Weights of a small contrastive audio-text model.
Training: soap at rate 0.0019, batches of 128.
Data: 39062 training examples, 15.4 epochs.
Rows from block 9 of the audio encoder of a small contrastive audio-text model, named by matrix and row number. Rows with one number within an expert belong to one neuron, the router's apart. Each number is 128 + 24 x the weight over its row's rms, rounded and kept within 0 to 255. All counts start at 0. Numbers have three digits each. After the name is the row's rms in percent of the matrix's.
Before each expert's rows are labels from the 100 clips, of 14976, where the router gives the expert most weight on average: "strongest on" is what is common among them; "loudest" is the band of the loudest frequency at the time of the peak. Only what is clearly more common there than usual is listed. The data: synthesized solo parts of chorales (CocoChorales).
# router: router (encoder.blocks.9.mlp.router.weight, 64x192, trained with AdamW), inputs 0-191
# up: expert up (encoder.blocks.9.mlp.up, 64x96x192), inputs 0-191
# down: expert down (encoder.blocks.9.mlp.down, 64x192x96, transposed), outputs 0-191

# expert 3
strongest on: note C#5; oboe; note D5
loudest: 1000 to 2000 Hz
router.3 106:099114125139134143103102166158131125143176118168159081163111123116163126152111114109198121126123144121122119139119126139123109117131135120111087143120118101119139131103164147101116101113165109142131123127129144103133172131116159135141133148166174129141142134127091143110134136141123148128134107133142126080141117157132174116156142116143118094144093141158133129143166115154124141146142127124169070157121141118111193157147158149105124153132091137094183153084121137122148169139144142087102124055113132093145127172109087146122124171190148161143154113151133160148159143131121117166
up.1 102:128169128128131128136120194141128128082128171119128171104138128128124103154105130102124129128153147130109128128128128119192106114122128121143128128128152113133115124128083112128128182095128068103194082140140126123128128137128147115128137145132094088128128132187126117140128086124128166108109123112193128160128069094155142128128128147106128067079163091170113105128128159135109128117124086128081185128103128091151134104153201104118148128128160128128115126122146128128094128106128128138090183107128128161128117128137152121128166128115104134165128123128128109101128139128139169128
down.1 101:117123163148128128105113128099131128101108128098128128128128128128128128068176114155128139119070193171134082159143146128156128169163091146128128128128124166102146149174174128122176102147145133128096141128104128097134146128128100168128128156128128100091128118128136153133128128107113085100154155085081128099143149155092128128102080128134128159143110095128149128128153085122140128163154153128137128142128173128152094136134097122128128196128094128169142128128099129128135128095132161131128100128128164163084097136136163121108081163131155139122105128128168183127146141100153152128
up.2 113:129132128154146131128128130084146128160140118157121095128143080123128128128128163115128150143136081128118129180128179067128121128062109070129131128163128113159153125128098121155128105122180106100119128128109157128126135119121146128151125128096140128128109128099133157128153118119128128128108128101128128108115159085072100133156087092086128116170111128179085111128137128143123149139128103144106135129128128121118072127128119128135163136127133106147170189161128167151135106227075160128127093128108124128136128128128115117117128096128103131177161107128128150128128087151127101168
down.2 113:128100128128086128128107144158128128116128161128149158128057128147115140156128128124128150146149124140130116132128136128140142110107097155128152100128128088121101161181120128119097090149081128159138102128113128144151095095110128128125113136071092128141128113112128079142125159062128128105188235119163128088112128124125141128126128156147128128095136128150162142133128128120147162128106123128128128176142119128112160128145072155128107153151107152139159128133114102140128117068143073128097177104128128174131138128128128125154128137128153128095142128128113149128092111070143171135
up.3 095:200144128128128135128128099134107098174137156136085112119113128106128114128101146091109128128128121128096128139128124116135141063128095128127117128128145148113117138128104128106143080187165169088140130128119093190136127128128112128122121148123108147095148128128128187128128128120128081144113174128176143128125158135128152128137157058104165141129113125128078128128128162128128149092107157128158128081105109128081049093141128150144128158130138128158168149128108131115161155176174127126159141101128128128107096128171117098128140111103106136128149128134128128130156160136148128075
down.3 096:167116161198133128114143128117122128128128111185145154128128170128128128152085103128111128128154128148141128122134144128128119128064182128144128128128128107154113107131158093130123128128102185108173113117128131134128134141128100114137119170128192095128144130102128087128128128173105128112102161138154125115128115170127090102128092128131137139127138129123160128128128128141166097128128128116093128135128069143127173196137149091128166093119147128128128135147101086118109160144120090101128107158076128124128190093096128125098128090128067128164128114128119128096159117109166101162

# expert 15
strongest on: note A3; note G3; note A#3; tuba
loudest: 250 to 500 Hz
router.15 097:143099136164143125109125140139107107140124110162132133177147119088133133125062141094124127130096129117118121135113120158128116107116138079099092111099068138133114170133143129130119094129123129104100098094129077122147154129141101114134105103114128171165165144153129109106131120091150135146118056139155130132143094142113103081113122092137102097139143142149112160117115103141137168099157111160138138113134134149097164111121088093121182111145115089141124160066127107090096133166145102146155084099139098119124131129102074086141140106160116144151141120124133110098109108141128128107
up.1 099:128128115128184152107111118128105175128128142148053125106090121128158105128139114128128128128117128156117117128128191128128058128094158128105151115128125147134094121099138128138092185157128173128128138127128142168134129145123128117128150129159152138128119140150133141128135136138122128128180101128148134108105127128128165141128172128128119128128126049108157121128128119134122128163128185181106116109102120133108084083140162076135114125126128139128128128130128135128128100179128128127167116132128110147128162114086142134172121201131113168145086135097128137128128187105059135150
down.1 099:145121123128131138158119151079069163121084139137130128128128111161128128151128128055139128170172128103128128132133131111145105101150128105118126149128174130120148145151138139172142069166123128130128097159128135089109183128128155096120118128102128198121128124111151085175142132133150072113128128128128097146128125128128109128128128130122114120128130195128079155128087105128135128081122122141116128194159128128131090112133150128112128107098128131128107128128131128161108091128099156152164114092094142141113081143123111106179146148130128128128128145133128201157128122162087128099
up.2 106:073127128152128148128128134099128096142128128123151128135128128109128128128128128127145165089114126154166128128128104098128130132118168125113128128128085110128119100128128156169151102105111128144077128110128128116126080128128181128137104114173140128140158128146141153154128128142140152117103128128128099126055101161128056137124129128128104160098097102177110156096172101156128128128186140128126133128148128128120123128165188150128064124128136127128130128133120128108127064102122141120207141166128128049158149170138099126126100195126128131128096128128106154127113148142128128128
down.2 112:149136128122168146140128116128126099128128124115128088160170128128128172129162100133128120128113115131098093084107128116128159128128122166160104124128190146132099087128172100175117115128133154125141149128131128128130119104134125176088125116121128177108128128140128165150162097166128178128128151136128115106129145137106208128128171157104153155151138128128128140115091119128139162097101128128133128113082128156128156128128079116133085107140128169128128138126178078082086128128111152128128099128132128176128074126119044120100131136126128132128187130136128162128115159154102141129
up.3 104:128127128112104128110102128104085139144124128123143103185128144150128088134131128161141128105161083110128155128128157128118134110128128127128124134128151073102128094149128129128118095145122096128118134128165123134128128119110094159128160125128137161128128128128128162113144128090150143128096117112177143084058128119118096129128162055067088082155119128128128094128103128126175128128186121095128109126119128173128111159173128128128100147125128075113117128140128128163116128146046123119092101174128174128156128128125161107128104128117177128135172107141097145140128128128086128083
down.3 108:128128128089068093128162092150073152150134128128128105166092122128130155120175096128128126097140084145114153128128128112128128128128169141113100170166156153145110103128142160092128136115158128128168145128065136128128128082128134128129135128128141153179128128139164167112114127160128147156098093103079168142128128146134118128123184128128124152128128162122152131128128127160128120144163104085157128128079158075128128122068169149128072128106095135173136153137093104125128128085144117130128120107119107113116154153117128128154128128095091118164120111079145100122128104142091107128

# expert 31
strongest on: horn; note B4; note C5; note A4
loudest: 250 to 500 Hz
router.31 094:170133139160097136082105139154149091140146138110176104134101118096125130113125108133172088105141091139143139135101150147131128090104131136129103123148126153131088120169095156098123118104139121147141121156179109114123098125131168117105110108138156148124112137125154140108106141156097137159095148133170116155096093112128098112175082117133111129162128120177075165115143145086132137128160164155165150073103148199129152144101099086122152080149100127142127177128098115109125128095126120149134128069125109162113116156105118144128107110136147124148129141131133123107129120162118107127
up.0 071:148128128136123107114122128072099128112171144096113111118128128118128082097128109128082130168128168128140136128128103128102128132150145126083164127093078142128113144177136185086107128128128128134128084157128128111132107128112139130157128129128168128153128102152175128128128120128094128122132081093100140082128126151124128109152128128150146134129128128152096154186172128181146160106128105096132128128163166128098141128128128127066155128128141130128121128123111143089128108190128152092144157131166141107174105091133170099096132128116128128099075112128099108190128128128128128066
down.0 077:104128119111129128169114128159101087170087128136111055150173092107149128167078140128171069092128160100086144128131151128153128107140128128150140150135128128128096128128174130141128145156120162134128154140184070128128159133128128080155128128140149128090127128113148164172128139128124128061118157128148128113111128115136139105170128091108123128147106136109108128097152175128129124128128128164110118128128128128128125117133128114180128159128128158136103173170154103106089119090173128177109165094112135128119180115128128106170101112128124128122120177117128128128128102110128106131
up.1 109:080083097124096138128148150136069128148128128125147209109128128178132128128128131123116128128125096149092166151105140152112152105128149160180138128131128108105128120128116128128140136126092095158149147124128103155143120130128128195113122141148128116119118124128128128149104111124128128169128152160097077128140128136097179152089150128128160125093128171128124135110128143130113179096128075148108153128160128128128140128084128136121128128099128128128118106128090156131126112196128128147116100128128084128128093128136067118168157152177128128168146128128134123157128075140128128207
down.1 106:107151179128142153128128128131167123105128128172128132150128128122159118128138137123143128128161141128092126173128091171134181108135073114154137071105151147088135109140108129128130128128103141121128128128128128173100107124151128128128128128128094062083127136190181128101197140122134128128194128099154154120128152128128106128106160129126128150180128128125152104128132128128143157134128162128146133128128079093170128164144127089128169148128128117137149128125113099128158095100128128128128128126151069128128128128101132091120155163105156128128115076128129143200068146103121128139
up.2 082:132152161128128122198128129117106183128099128143128128114168128098137165128145128128128122130066128128128103119113128128102128128125095105158152128168147128143128121143119128130132128129128122108144152068084106155100178139068110145128177084100123093128142128128069101083128116075068143081128128128128128128128128128122156123113128130125128159119116135123128139143114128156104143119128089128124128150142123107102137060100140175128156154150118128096133167128128128105161167128128168114076101120138128093168128131143138128167129101111161128086159162190133166114149138113128111128
down.2 097:140175110129161147155097117125143128107128128128128128135099073140143136062128128131197142147122080121128147124117125167145152094139117128128105128128131128157124146128128116171134141137121164144128110130176155128128128140128133075128080131159128104128139128123172128105104145145184141128134120125122175115148128122175129092089160128170154153081128103130113095128128134155128081128128136168098128128128135072105159193128146128166112117155163092140171120127128110111095138123081147078128101118142128168099111112097158147111128128143128112127130142128150054097146147119131148133

# expert 26
strongest on: oboe; note C5
loudest: 1000 to 2000 Hz
router.26 103:139109115109156141161140123111137121134153126141110095201115117118118145123168142117109088120132097123127140143119110147094133104128138154093113095120141098163180152123193101128123114118149120092103146083155093145161097203121163157101112143130120148146124191122118147118109162169121100104090125155136113094114134114131121125086114137151161108145143097178113123159126103130152133116138118121124124093077116168125125117141116126090174116147092158106164127127113120145113128166132138119142131123122147141130114138148138091149115122152156156121072166132134174110088138087126125105
up.2 114:088137090119128128128170110194107153139095091128192137116128136092109128128131122101138136128128128128060128128150139128152118136073102107128173128128130089084128128129131124128109094116136099128086134134128180127101122181162090128123128126128068138121129133128110154128128128128128128128176128090141128113129128132120119128128128176160164141128146128086128146128085114128128128128128128128097168128145072128121136128146188155087096128135128106137070128135189128128147128128128094128154128136146120149140121131107179108128128128062127155128185128156143175139135108151142127173
down.2 112:104128164152090128160160133146151113197136136128109128128128128184118111142100111072094118099128141128128061099128165120107129160136128125122098126128101148128128128120135128128132128104123158145107101152153102158112128128113180144142184108149148128129128072162128163096162140092159086083128128123150113126166148157116110128133137112128136096147107148138127128068167128136110114114116127128128173128120128117175131121134147128118103183128171134111089046128083092120128128125102128128108148140183138119128128128128128128128142145152128128100128109136170161136087131128123128069
up.3 136:139139161168112103148149128129135090128135106128080115115128128128067150128146128128128140141126128096216143128120138157140128163128139111128128121128115128177142128095107158128116120128081128106144098128128133128148115183128109152198113112128132128116128155106146029173112105108144128128128174128104128116097141131150168088133128120128123111132102127176091154139138150151100117150128148133133125167156152106080128128096176128128142202123128167128128130121140128101142157128112135127151099100128128128128123128128104128137128142104098128166149092114096084101128094129128128180
down.3 129:129128162130092114115094124128128128091191106109148143128103119167145094128097135164128151117125151128122142133128128108128128128066184128142138128087166179128120127141128128128158105143139087102105138128128075135154117101128167128100088128128103128121128127103103128100103191122128121177136102175137128098183146111147128146101140182128166159137148108115128125127142173170126128158128147086128094128113128153128128160138074128153135128082128128128128128119127101135130134108139084160102101092088128184167148083154127163149128076123143128135095134104128128157121102128128130121
up.4 098:128128147128121128172102133128163149156128128148120096121149158180128146128128113099128151128115137137128102104110152128091103140162138159118164090147164159132102098081141121149140128128128128128145101128096128140149090128082128098134128093133141128128180105130077090146098128140148128128063133128128077128135128104128128172128141115115163187191128113145109134128092147143128180154128134185105110165128173128128128085161128128134128128110097128160107183111152128133128168141070106172135150128135128088128128163128127133128083119125141059128128133153128137108128128128105107098
down.4 106:101178105083091167128128128147128128139107128109123128094125103128167153128128178161128160143128120149088084087110145124099117079106128125079093140128122182112108145133161128128112110115128122153128128119128128048190136128155128111163129086128178119128128185128136128128128128132144158134119159174119117135128102115133154143139167105117118128128086128128166102171153110114149101128140095130130124132128159103154156157087107107128073133130099128127128122129128141079131128081194120142128128103127128126150128151143133128106128128128167134173153128089163128104128128179121154141