config.toml
n_mels = 40
input = "mfcc"
vocab_size = 56
encoder_num_experts = 64
encoder_moe_every = 2
encoder_layers = 12
adamw_weight_decay_other_params = 0
Rows from block 7 of the audio encoder of a small contrastive audio-text model, named by matrix and row number. Rows with one number within an expert belong to one neuron, the router's apart. Each number is 128 + 32 x the weight over its row's rms, rounded and kept within 0 to 255. All counts start at 0. Numbers have three digits each.
Before each expert's rows are labels from the 100 clips, of 14976, where the router gives the expert most weight on average: "top examples" is what is common among them. Only what is clearly more common there than usual is listed. The data: synthesized solo parts of chorales (CocoChorales). In brackets: how many of the 100.
# router: router (encoder.blocks.7.mlp.router.weight, 64x192, trained with AdamW), inputs 64-127
# up: expert up (encoder.blocks.7.mlp.up, 64x96x192), inputs 64-127
# down: expert down (encoder.blocks.7.mlp.down, 64x192x96, transposed), outputs 64-127

# expert 11
top examples: cello (33); note A#3 (31); flute (29); note F#5 (26)
router.11:117107134095172114131156169192089128126144116124097125166124145084121114096127121133072119132168088120108120065143162060163116114118140138099127119151152088169197137121177203154081166098148159
up.0:085128132128127086128128161131128128128100140128056192165157127155128069031069102096180085130135128146157145140140196155070108148142128091121108094188128132144109136106115080060136151128148083
down.0:121128071128083120128084094175039128152128128100128162068153097147058099139123128054100144151100230128169156128120115128092193128083070147062121211094128126128128128157128142072084128128110128
up.1:192193128128083143097093055123128151035085172128128128145188154188144141123162094112124095133132128128128128107165091185128128128119105048128183131120146162094048162116050168101151144218082069
down.1:121128063128185103128189166169173122174151076128175067128150138150128128128134168095128128117066119168156127148128163091171195131029128136094166128128044050128161128094128128131181169152128105
up.2:051125195128108131147149100130188124115155117149182160079099128076112128136103091121220150128062128181128128110128128125128104186149128063151083069114070110117128227121178118128144128121127083
down.2:089128128186128080133112117114126128160066191128128109189128128128105080128155169126128156042128096141128128129128095128124128119125083172106125128092145128114128167096176079109160107128154128
up.3:198174171128092128128128128132128128179128190125128100128111073105112065123146128087079097095165128107172128128197089128128118166122128037149109096094124126168178128176115108128128144069103150
down.3:128061136128128144101120097103128091141128127115116090154121128123152107095052104130141091091128156092123187097128109106214077088091128172138161128151168161060153119176128213159128137132128179
up.4:150154098141084191110126080140123086179148167121174166168146165050147144148128085128111129128112160128147128054165132184124184128145119154110097164128093164040086128168128130128119128093121103
down.4:096107108113124114232182084128128128125078072128136156128128157115185138106109124128121047128153128140112165182095145128104046128099072181140128124093128140109040110128076128128128138128123160
up.5:128128128086128128150103081143128128154138166128128128095192128145128134128049128107128148184168213128131143128123193080162116191128125206128138110181129128093070128116128085107149121092128155
down.5:117059095095175092151128174155084156128083153147181206128128125128128128180141104077154128121166125079190115175128106128128128135128128128033091128128081145126128085093127128119079162123101156
up.6:128130088139128203128171128128206128125087129091128128128146066184103106128128141128083080119048130128128185152109099085090128147128160150067074089106139125161128119157103128091128128128086128
down.6:086128126182177128128117095138174128099139081128189116128123128089134114114180160158160131097135138128128081208142147123128112102118147128128124110119167128148165170169076125161128070128219128
up.7:090132128225181109128128127128111128128096126128128124169167108035178143059128128128156119139087183128152138128146128202128094152096148102104109128128155128103128149003128128106092128157061102
down.7:128123136167122128163189089148101117128111179130128122135132093133128131147128128119096155151205128143128154128090128097223128128073131128155121114128128181164079120139178128128129139128185218
up.8:091127189047153126081084101100171128128148173144128153129113128168168128181127116128158160172095128128158128128128121107139077114137128107118177089128058178068059145128119181145052179090108101
down.8:143128119107095113128127128085158128124079122128201143128111112164104152067128156128122154128149067067109103131154149077126133161165123173096099158128122128175128186186102158129128130157147249
up.9:128128068124087128186134109097103128128175128144128106082142096118128167175128161123203045118128105128111161128110111180139183128122149128184072128124128128161128128096079117143108063125134171
down.9:153154128136079224128143126081113129089162119035118128128163155078181182128151127108128072128128128128128167128202176114103150084138128135178107100128132128156128130110162128089167128128117128

# expert 33
top examples: trumpet (73); note F5 (47); note F#5 (31)
router.33:091111155151139099101085175199106138070080132161159079110155098153121133105139142136064110142123088118140103092177103136122133139073164157119080148108171098128134127071138160152080132133108173
up.0:129143128084128087119128147117128128109183128145131132123112128168165128100103081128042105141120088120128074090116128128128183170082169150137086123128103080121128109128145128148127160070077151
down.0:128090130119128108116130061128128130068116112128128133170055128100156106081155065146127128149075122121173133209198105128091171128215112189089145128129107128128145128080128191128128128128136164
up.1:149148128133124167080082155153105130128128128128143160122128183128189128206058113128128137172189158067076128153128160195112112128184145074068128162128122147077128128128117138149071128128132157
down.1:128128106111115128128178157128128078157128128090136149131149078128088128098137195098128149124085128099128128177128041116128128128091136145080140145080091128159201106161128073084106150166158144
up.2:175124153128076128201106128118107186162150128128140122161155151125137116179146069128128190157175106167128124201128108132182069132128133128163115128071124135141141128164060078128128097132122128
down.2:111128134148200128128156081124071191121089153154128137129128136123038136128149105128128159085128128147033102128120216128073128157111103155046106138192159104128128174113158077128128078138132119
up.3:172136159128115151136105093110148165098128112103067175113100144158128128205111152106155153106094082128128128128128127085128127168128104116084154082128107113149128134201173128128128127128111080
down.3:076090079134152123128115134156128128140109126176128136138128128128128151123128164128100128070140195128128104077093085128178193215206128128091130086138152128128180067095128128112128112109128169
up.4:174146189098128128111136116079128128072120128128104096128128128130099088128112087128158126128080128199070134124158035128228112128152128128128176128168152128101128129178128122128085087130106128
down.4:171115128128075128173128108151128188094128105117052077128114069075128128129150110164134128160152109075073134132121112135128128128128141157152207128094071128128128178139180147173083128128139158
up.5:095193128128128184128132143095187128146128170128137128175096219128152101156159133120128128147134158142156150128038118113172094103149128122128144198105203096128128077128103180142128126063128215
down.5:120128146187179137101107128128093128114126126219120170182127128128048190128055128128143224079108119116128081212190082128114102128120094134128128109128095128128128137128115128063140104178128128
up.6:147128068126146128129128128128074128128128155128128149128130128137116154128128194116129142128128088160128139150128131156128128128128187128157105084137160099092128089156128161161176162076097133
down.6:138112136249138156198128165128116145148171081128164128133128128128091128133093146065128128125110100188147128128128128153130064123165128139134144143142096126128101128106074115106128128074128143
up.7:147128100128128100128128128128052128032127128128135155198153128142190128128130128128128135163093099128128135128126098128117128108094128128128156186164154164141107137128167023130171128128098128
down.7:117154194099143119105097176141128110088128084127174156123143205147076084128150168134128143101128125185083113128191128128102060128229128105173128082104110140165128079128128195117135175170172128
up.8:175102128114144069107114110128192155128047128155168117151139080128128128113128168201161113135109129128121132133120111124128056103140098128128128098128148069128128128104131128155128089154128128
down.8:136111145079173120128127081128138129128190083128135197128156142131177202115086118175128188142128126070128211156182088146095187147162097128206135128128128128171128128205176128128060156200111152
up.9:124083092114128023093072111148128128096128160128128133132128116118108158097053169160190128090125126128108196128149140053210128195141128128074210101092174128088088114151133128187128166128134159
down.9:128140131063133110128209128128164105128128141091123128130128160119100191128158128128049070175128134176166148144097128128177229138166101095128128127128096103137110098166160176155123145157128049

# expert 61
top examples: note C#4 (55); bassoon (54); note C4 (44); note A#3 (33)
router.61:140155088111086142140107140171090161094142100113170071156139150153116094124091134196194122111098064119153161078230089098082131114154086069143100170130154126110159104122137159080057056143159147
up.23:128128188139128131128075141196113049169168123164128120172115136097169107128125128128128096184118089092092119157124129055157128167115121127128056128144087120154105042166128128057081108128128109
down.23:134128116085162167128181164100134128117125128128179159103128062128061128128128128090111195125133092107132166154128184219128146108128167128150115128128128132080124136128128077101108129128137050
up.24:128112142158127128131175092120141128128164151107174128128100131104128074128127076140058128128113128106113128096074132103103056128156144128162131128172117158128134157095148128109128128128128128
down.24:100099118155128128116168171150088122128128105077128128130110128096128106144171128128128128134113080177067169157108139128161066128189126144188182087074128104128138091154128090069130159128128044
up.25:109084128135129204196128064128163128065128128110128121133193128128128062128091140166096134234128086128093072066128141097128097099128128094128118128128128123112118152128080128055106128082128154
down.25:099194123168109074150046128128128128107111191128156125114182128127075125096153090162105106128107128128090128098128128100193117128128069128128215184076128100128128128128125128147172102134139175
up.26:159131128128128128128094148128151128153191128167128128123123142103189128060220146145128128193096095047128085076128168062155166105085128146186108128146074179128158128114158128143195128129151114
down.26:128154128128128103170093086064132166115102128166102124128161128131138128128128081128085068185127140111170128093128087147128128136117186128077128128128164128063108128128112128128189079128140128
up.27:131173128138128198135150128137131142188060128155197128128183122106207128138128112128156128128144114053128116175128177128169085128122119128126147098146185128153061188059147088128155154140128218
down.27:115047166128135106141118145144086126137166156128094179128128188128181168167128193058114128116135118166055128155119133143141128107161193128124129134119175157167179128202128093083093172071108127
up.28:121149128144128128128046128183130128128128108133099131170146102128149160126105179115128137150137101128020052181128128101128128135147120128146128128125143043128145128220128158129128128116104161
down.28:128177167110115100128128178128128128179128196094080115130133128128107106129128141128090128192128128147164128059089101128119147062128128128111183134128159133080156177140158164128075128190128168
up.29:105128141228128141077128114128160134127155193128085120113128148128134110206080076166170128149114018179136118125146184100080128141147153180103155128092128120110100096093143095128141178187128053
down.29:092119137071128115154194128128128081128128128161132198128079155128089154156128128062132132066128157128078121068119114128072189115165109160141169179170117171128128128168128128128128080166105111
up.30:091120128111128128128184071127128116120110106128165137123160128077173120128188109131198096111065147088128159139108149100128136151157111069099184119139075128128077128128166140128134071146130083
down.30:159084128146128128160128128111076128148154097134071133149121095214102088127125149128091168108092111111128128163119128128162128109126130128166088091053097128097128123127128179128162128138132106
up.31:128128074128128128152081122173162109158083076110144136081128157084128141128144128164121164128090128091071148128128159189128181167115153113128128128112093123143099154128047186144128114128106128
down.31:096100142128210114084128078083080062167111128109157143128128101187142153141121153151108168152126128128181022077171128165110102074100163097116165129128133128111047128128149104141093057151187101
up.32:102087128128096107128050135115148170102125128128128187128128127123128128192128139128104128106128128136128128070101130066180128128128128145128104128153216069147128172185115134157149148137128068
down.32:117111122128138146169124128162190147217140137128106091128137136101128128130131127128089072070128128112128128120091128128136128128128121100128101198178128121143166096102128133095128130139128103

# expert 38
top examples: cello (63); note D4 (42); note A#3 (37)
router.38:156105099155121099109137133204119143055116115069086095136151163140090110144171135150113094093137053099163112126120140130123102112151123143120166114141102178094210070071158070177050103178155183
up.0:095163170128128119135128128146150191090128113106113074128067138135077174128115117128128152128128175151170128097131128128153105094143094163084178141014111196128158103083147128129137120091128098
down.0:128097093128128128128103128084168128097087209128124125128128128145181128102122020135109128162036150151109139185125128146100165128128091087113128083114142128140144121127095135133160128113167104
up.1:141131211128057150171171111128128128128186128128128104196095144135138167119115029095128160191107157128092140136128087190128042138152128128108105087128081129139109081156039140105128109128108182
down.1:167176096189130128127155151128128124158128120128128152135175152097082128115199128128098054128176146128140156117071098023125107128117130081081048065100222127118128060101107092128156112128128136
up.2:128128128128128202104078106083081168077105098154143156128168169111128128142117045123143186081128079143185128128148141128143182128149144120131101127128128094154137128173128214118113134072128105
down.2:128088128140124095119141170092051161128082077152129139135114176101113128238157128135160097180128123128096128128127128117112121096128128108128128146115201130059078083134171128132128060128098157
up.3:196128115128129128128140128096058163098144128068191128168176139128128092172128101131128128140090084142128136123128169154171155181128135187144128134132149114113129135195167128128128128128125063
down.3:132211128129121128128222128092186036148125128144128179106128133142146134115157128128142128105139172128124088131181206128001066115102142128128173128128069128128128201135193115137075095129078126
up.4:147071173093128128128128128135082128098128145104092139174117128150081084128128107093177078094116065114128128132143137115141081143128128128137128119133146128188091128128180127128096147128128162
down.4:069125116128170121108118128075128128122128079182153237175140156145128119128076164125128128160128198128126141099113142106093091083126091080087101128177116128082115128186161214054112141161142128
up.5:118128128128128128128127120084128128089128128209142206068128057128128128065079109140162036135128128128153153175126128128187170130116106165158220140125125128128072142143167128082141144128107167
down.5:128137128197128128128079128107115132128128128174128086121106169119204086128087096082128128128122169056128056128128105128128114078164128128129128089142128139113145162124147128128169157113134128
up.6:128144140118086153141151167096026177086165176109128148141178128100115128153128206128148144111176128128128201107128074138128156156202128098128064103128198105157120122128163199166192134050128177
down.6:193125128128166089098086097116062105128107123175128225135120145148128128077154139175128128164150135128150099128125137086112128128143069164122192128128128128095188097133128160109135115132135137
up.7:062161128108085122128106128145120128085178174128128128187103194128128128153124149167159166171078169066128100074150173095128173128069157128069127128128169131160128197117077128130101165100128195
down.7:149128146121128128117062139128127179114128105163128177114128168161128178124137156128149141128107128128136121183069062141128128086128114103094128128128128128155128021128124128128169128185128128
up.8:145118182059128164035128172128178114138076085093183072128136152161072128128072120128077230152120175182096128128102156059097098119177107149128114138102122098128128130128128112128119135135128192
down.8:128193094085063077143088128128050130128195144128111142128099134111147128108132128128133128159166088128100161040080128178154185128117135114119093114113136178128145129137098106095128143128076143
up.9:128128145124098102134128094161128077130128131179126101106113137128128143117128085128090134137132136165109166059175109122207214159158128123171128128128147097030101128172128155128155133128167128
down.9:128072157128162143115165151124159162177074153128182126117180046094128115117128126097153154128149197128128154146128128155113145067046053128128136153128142128169128156182104091148128112135088072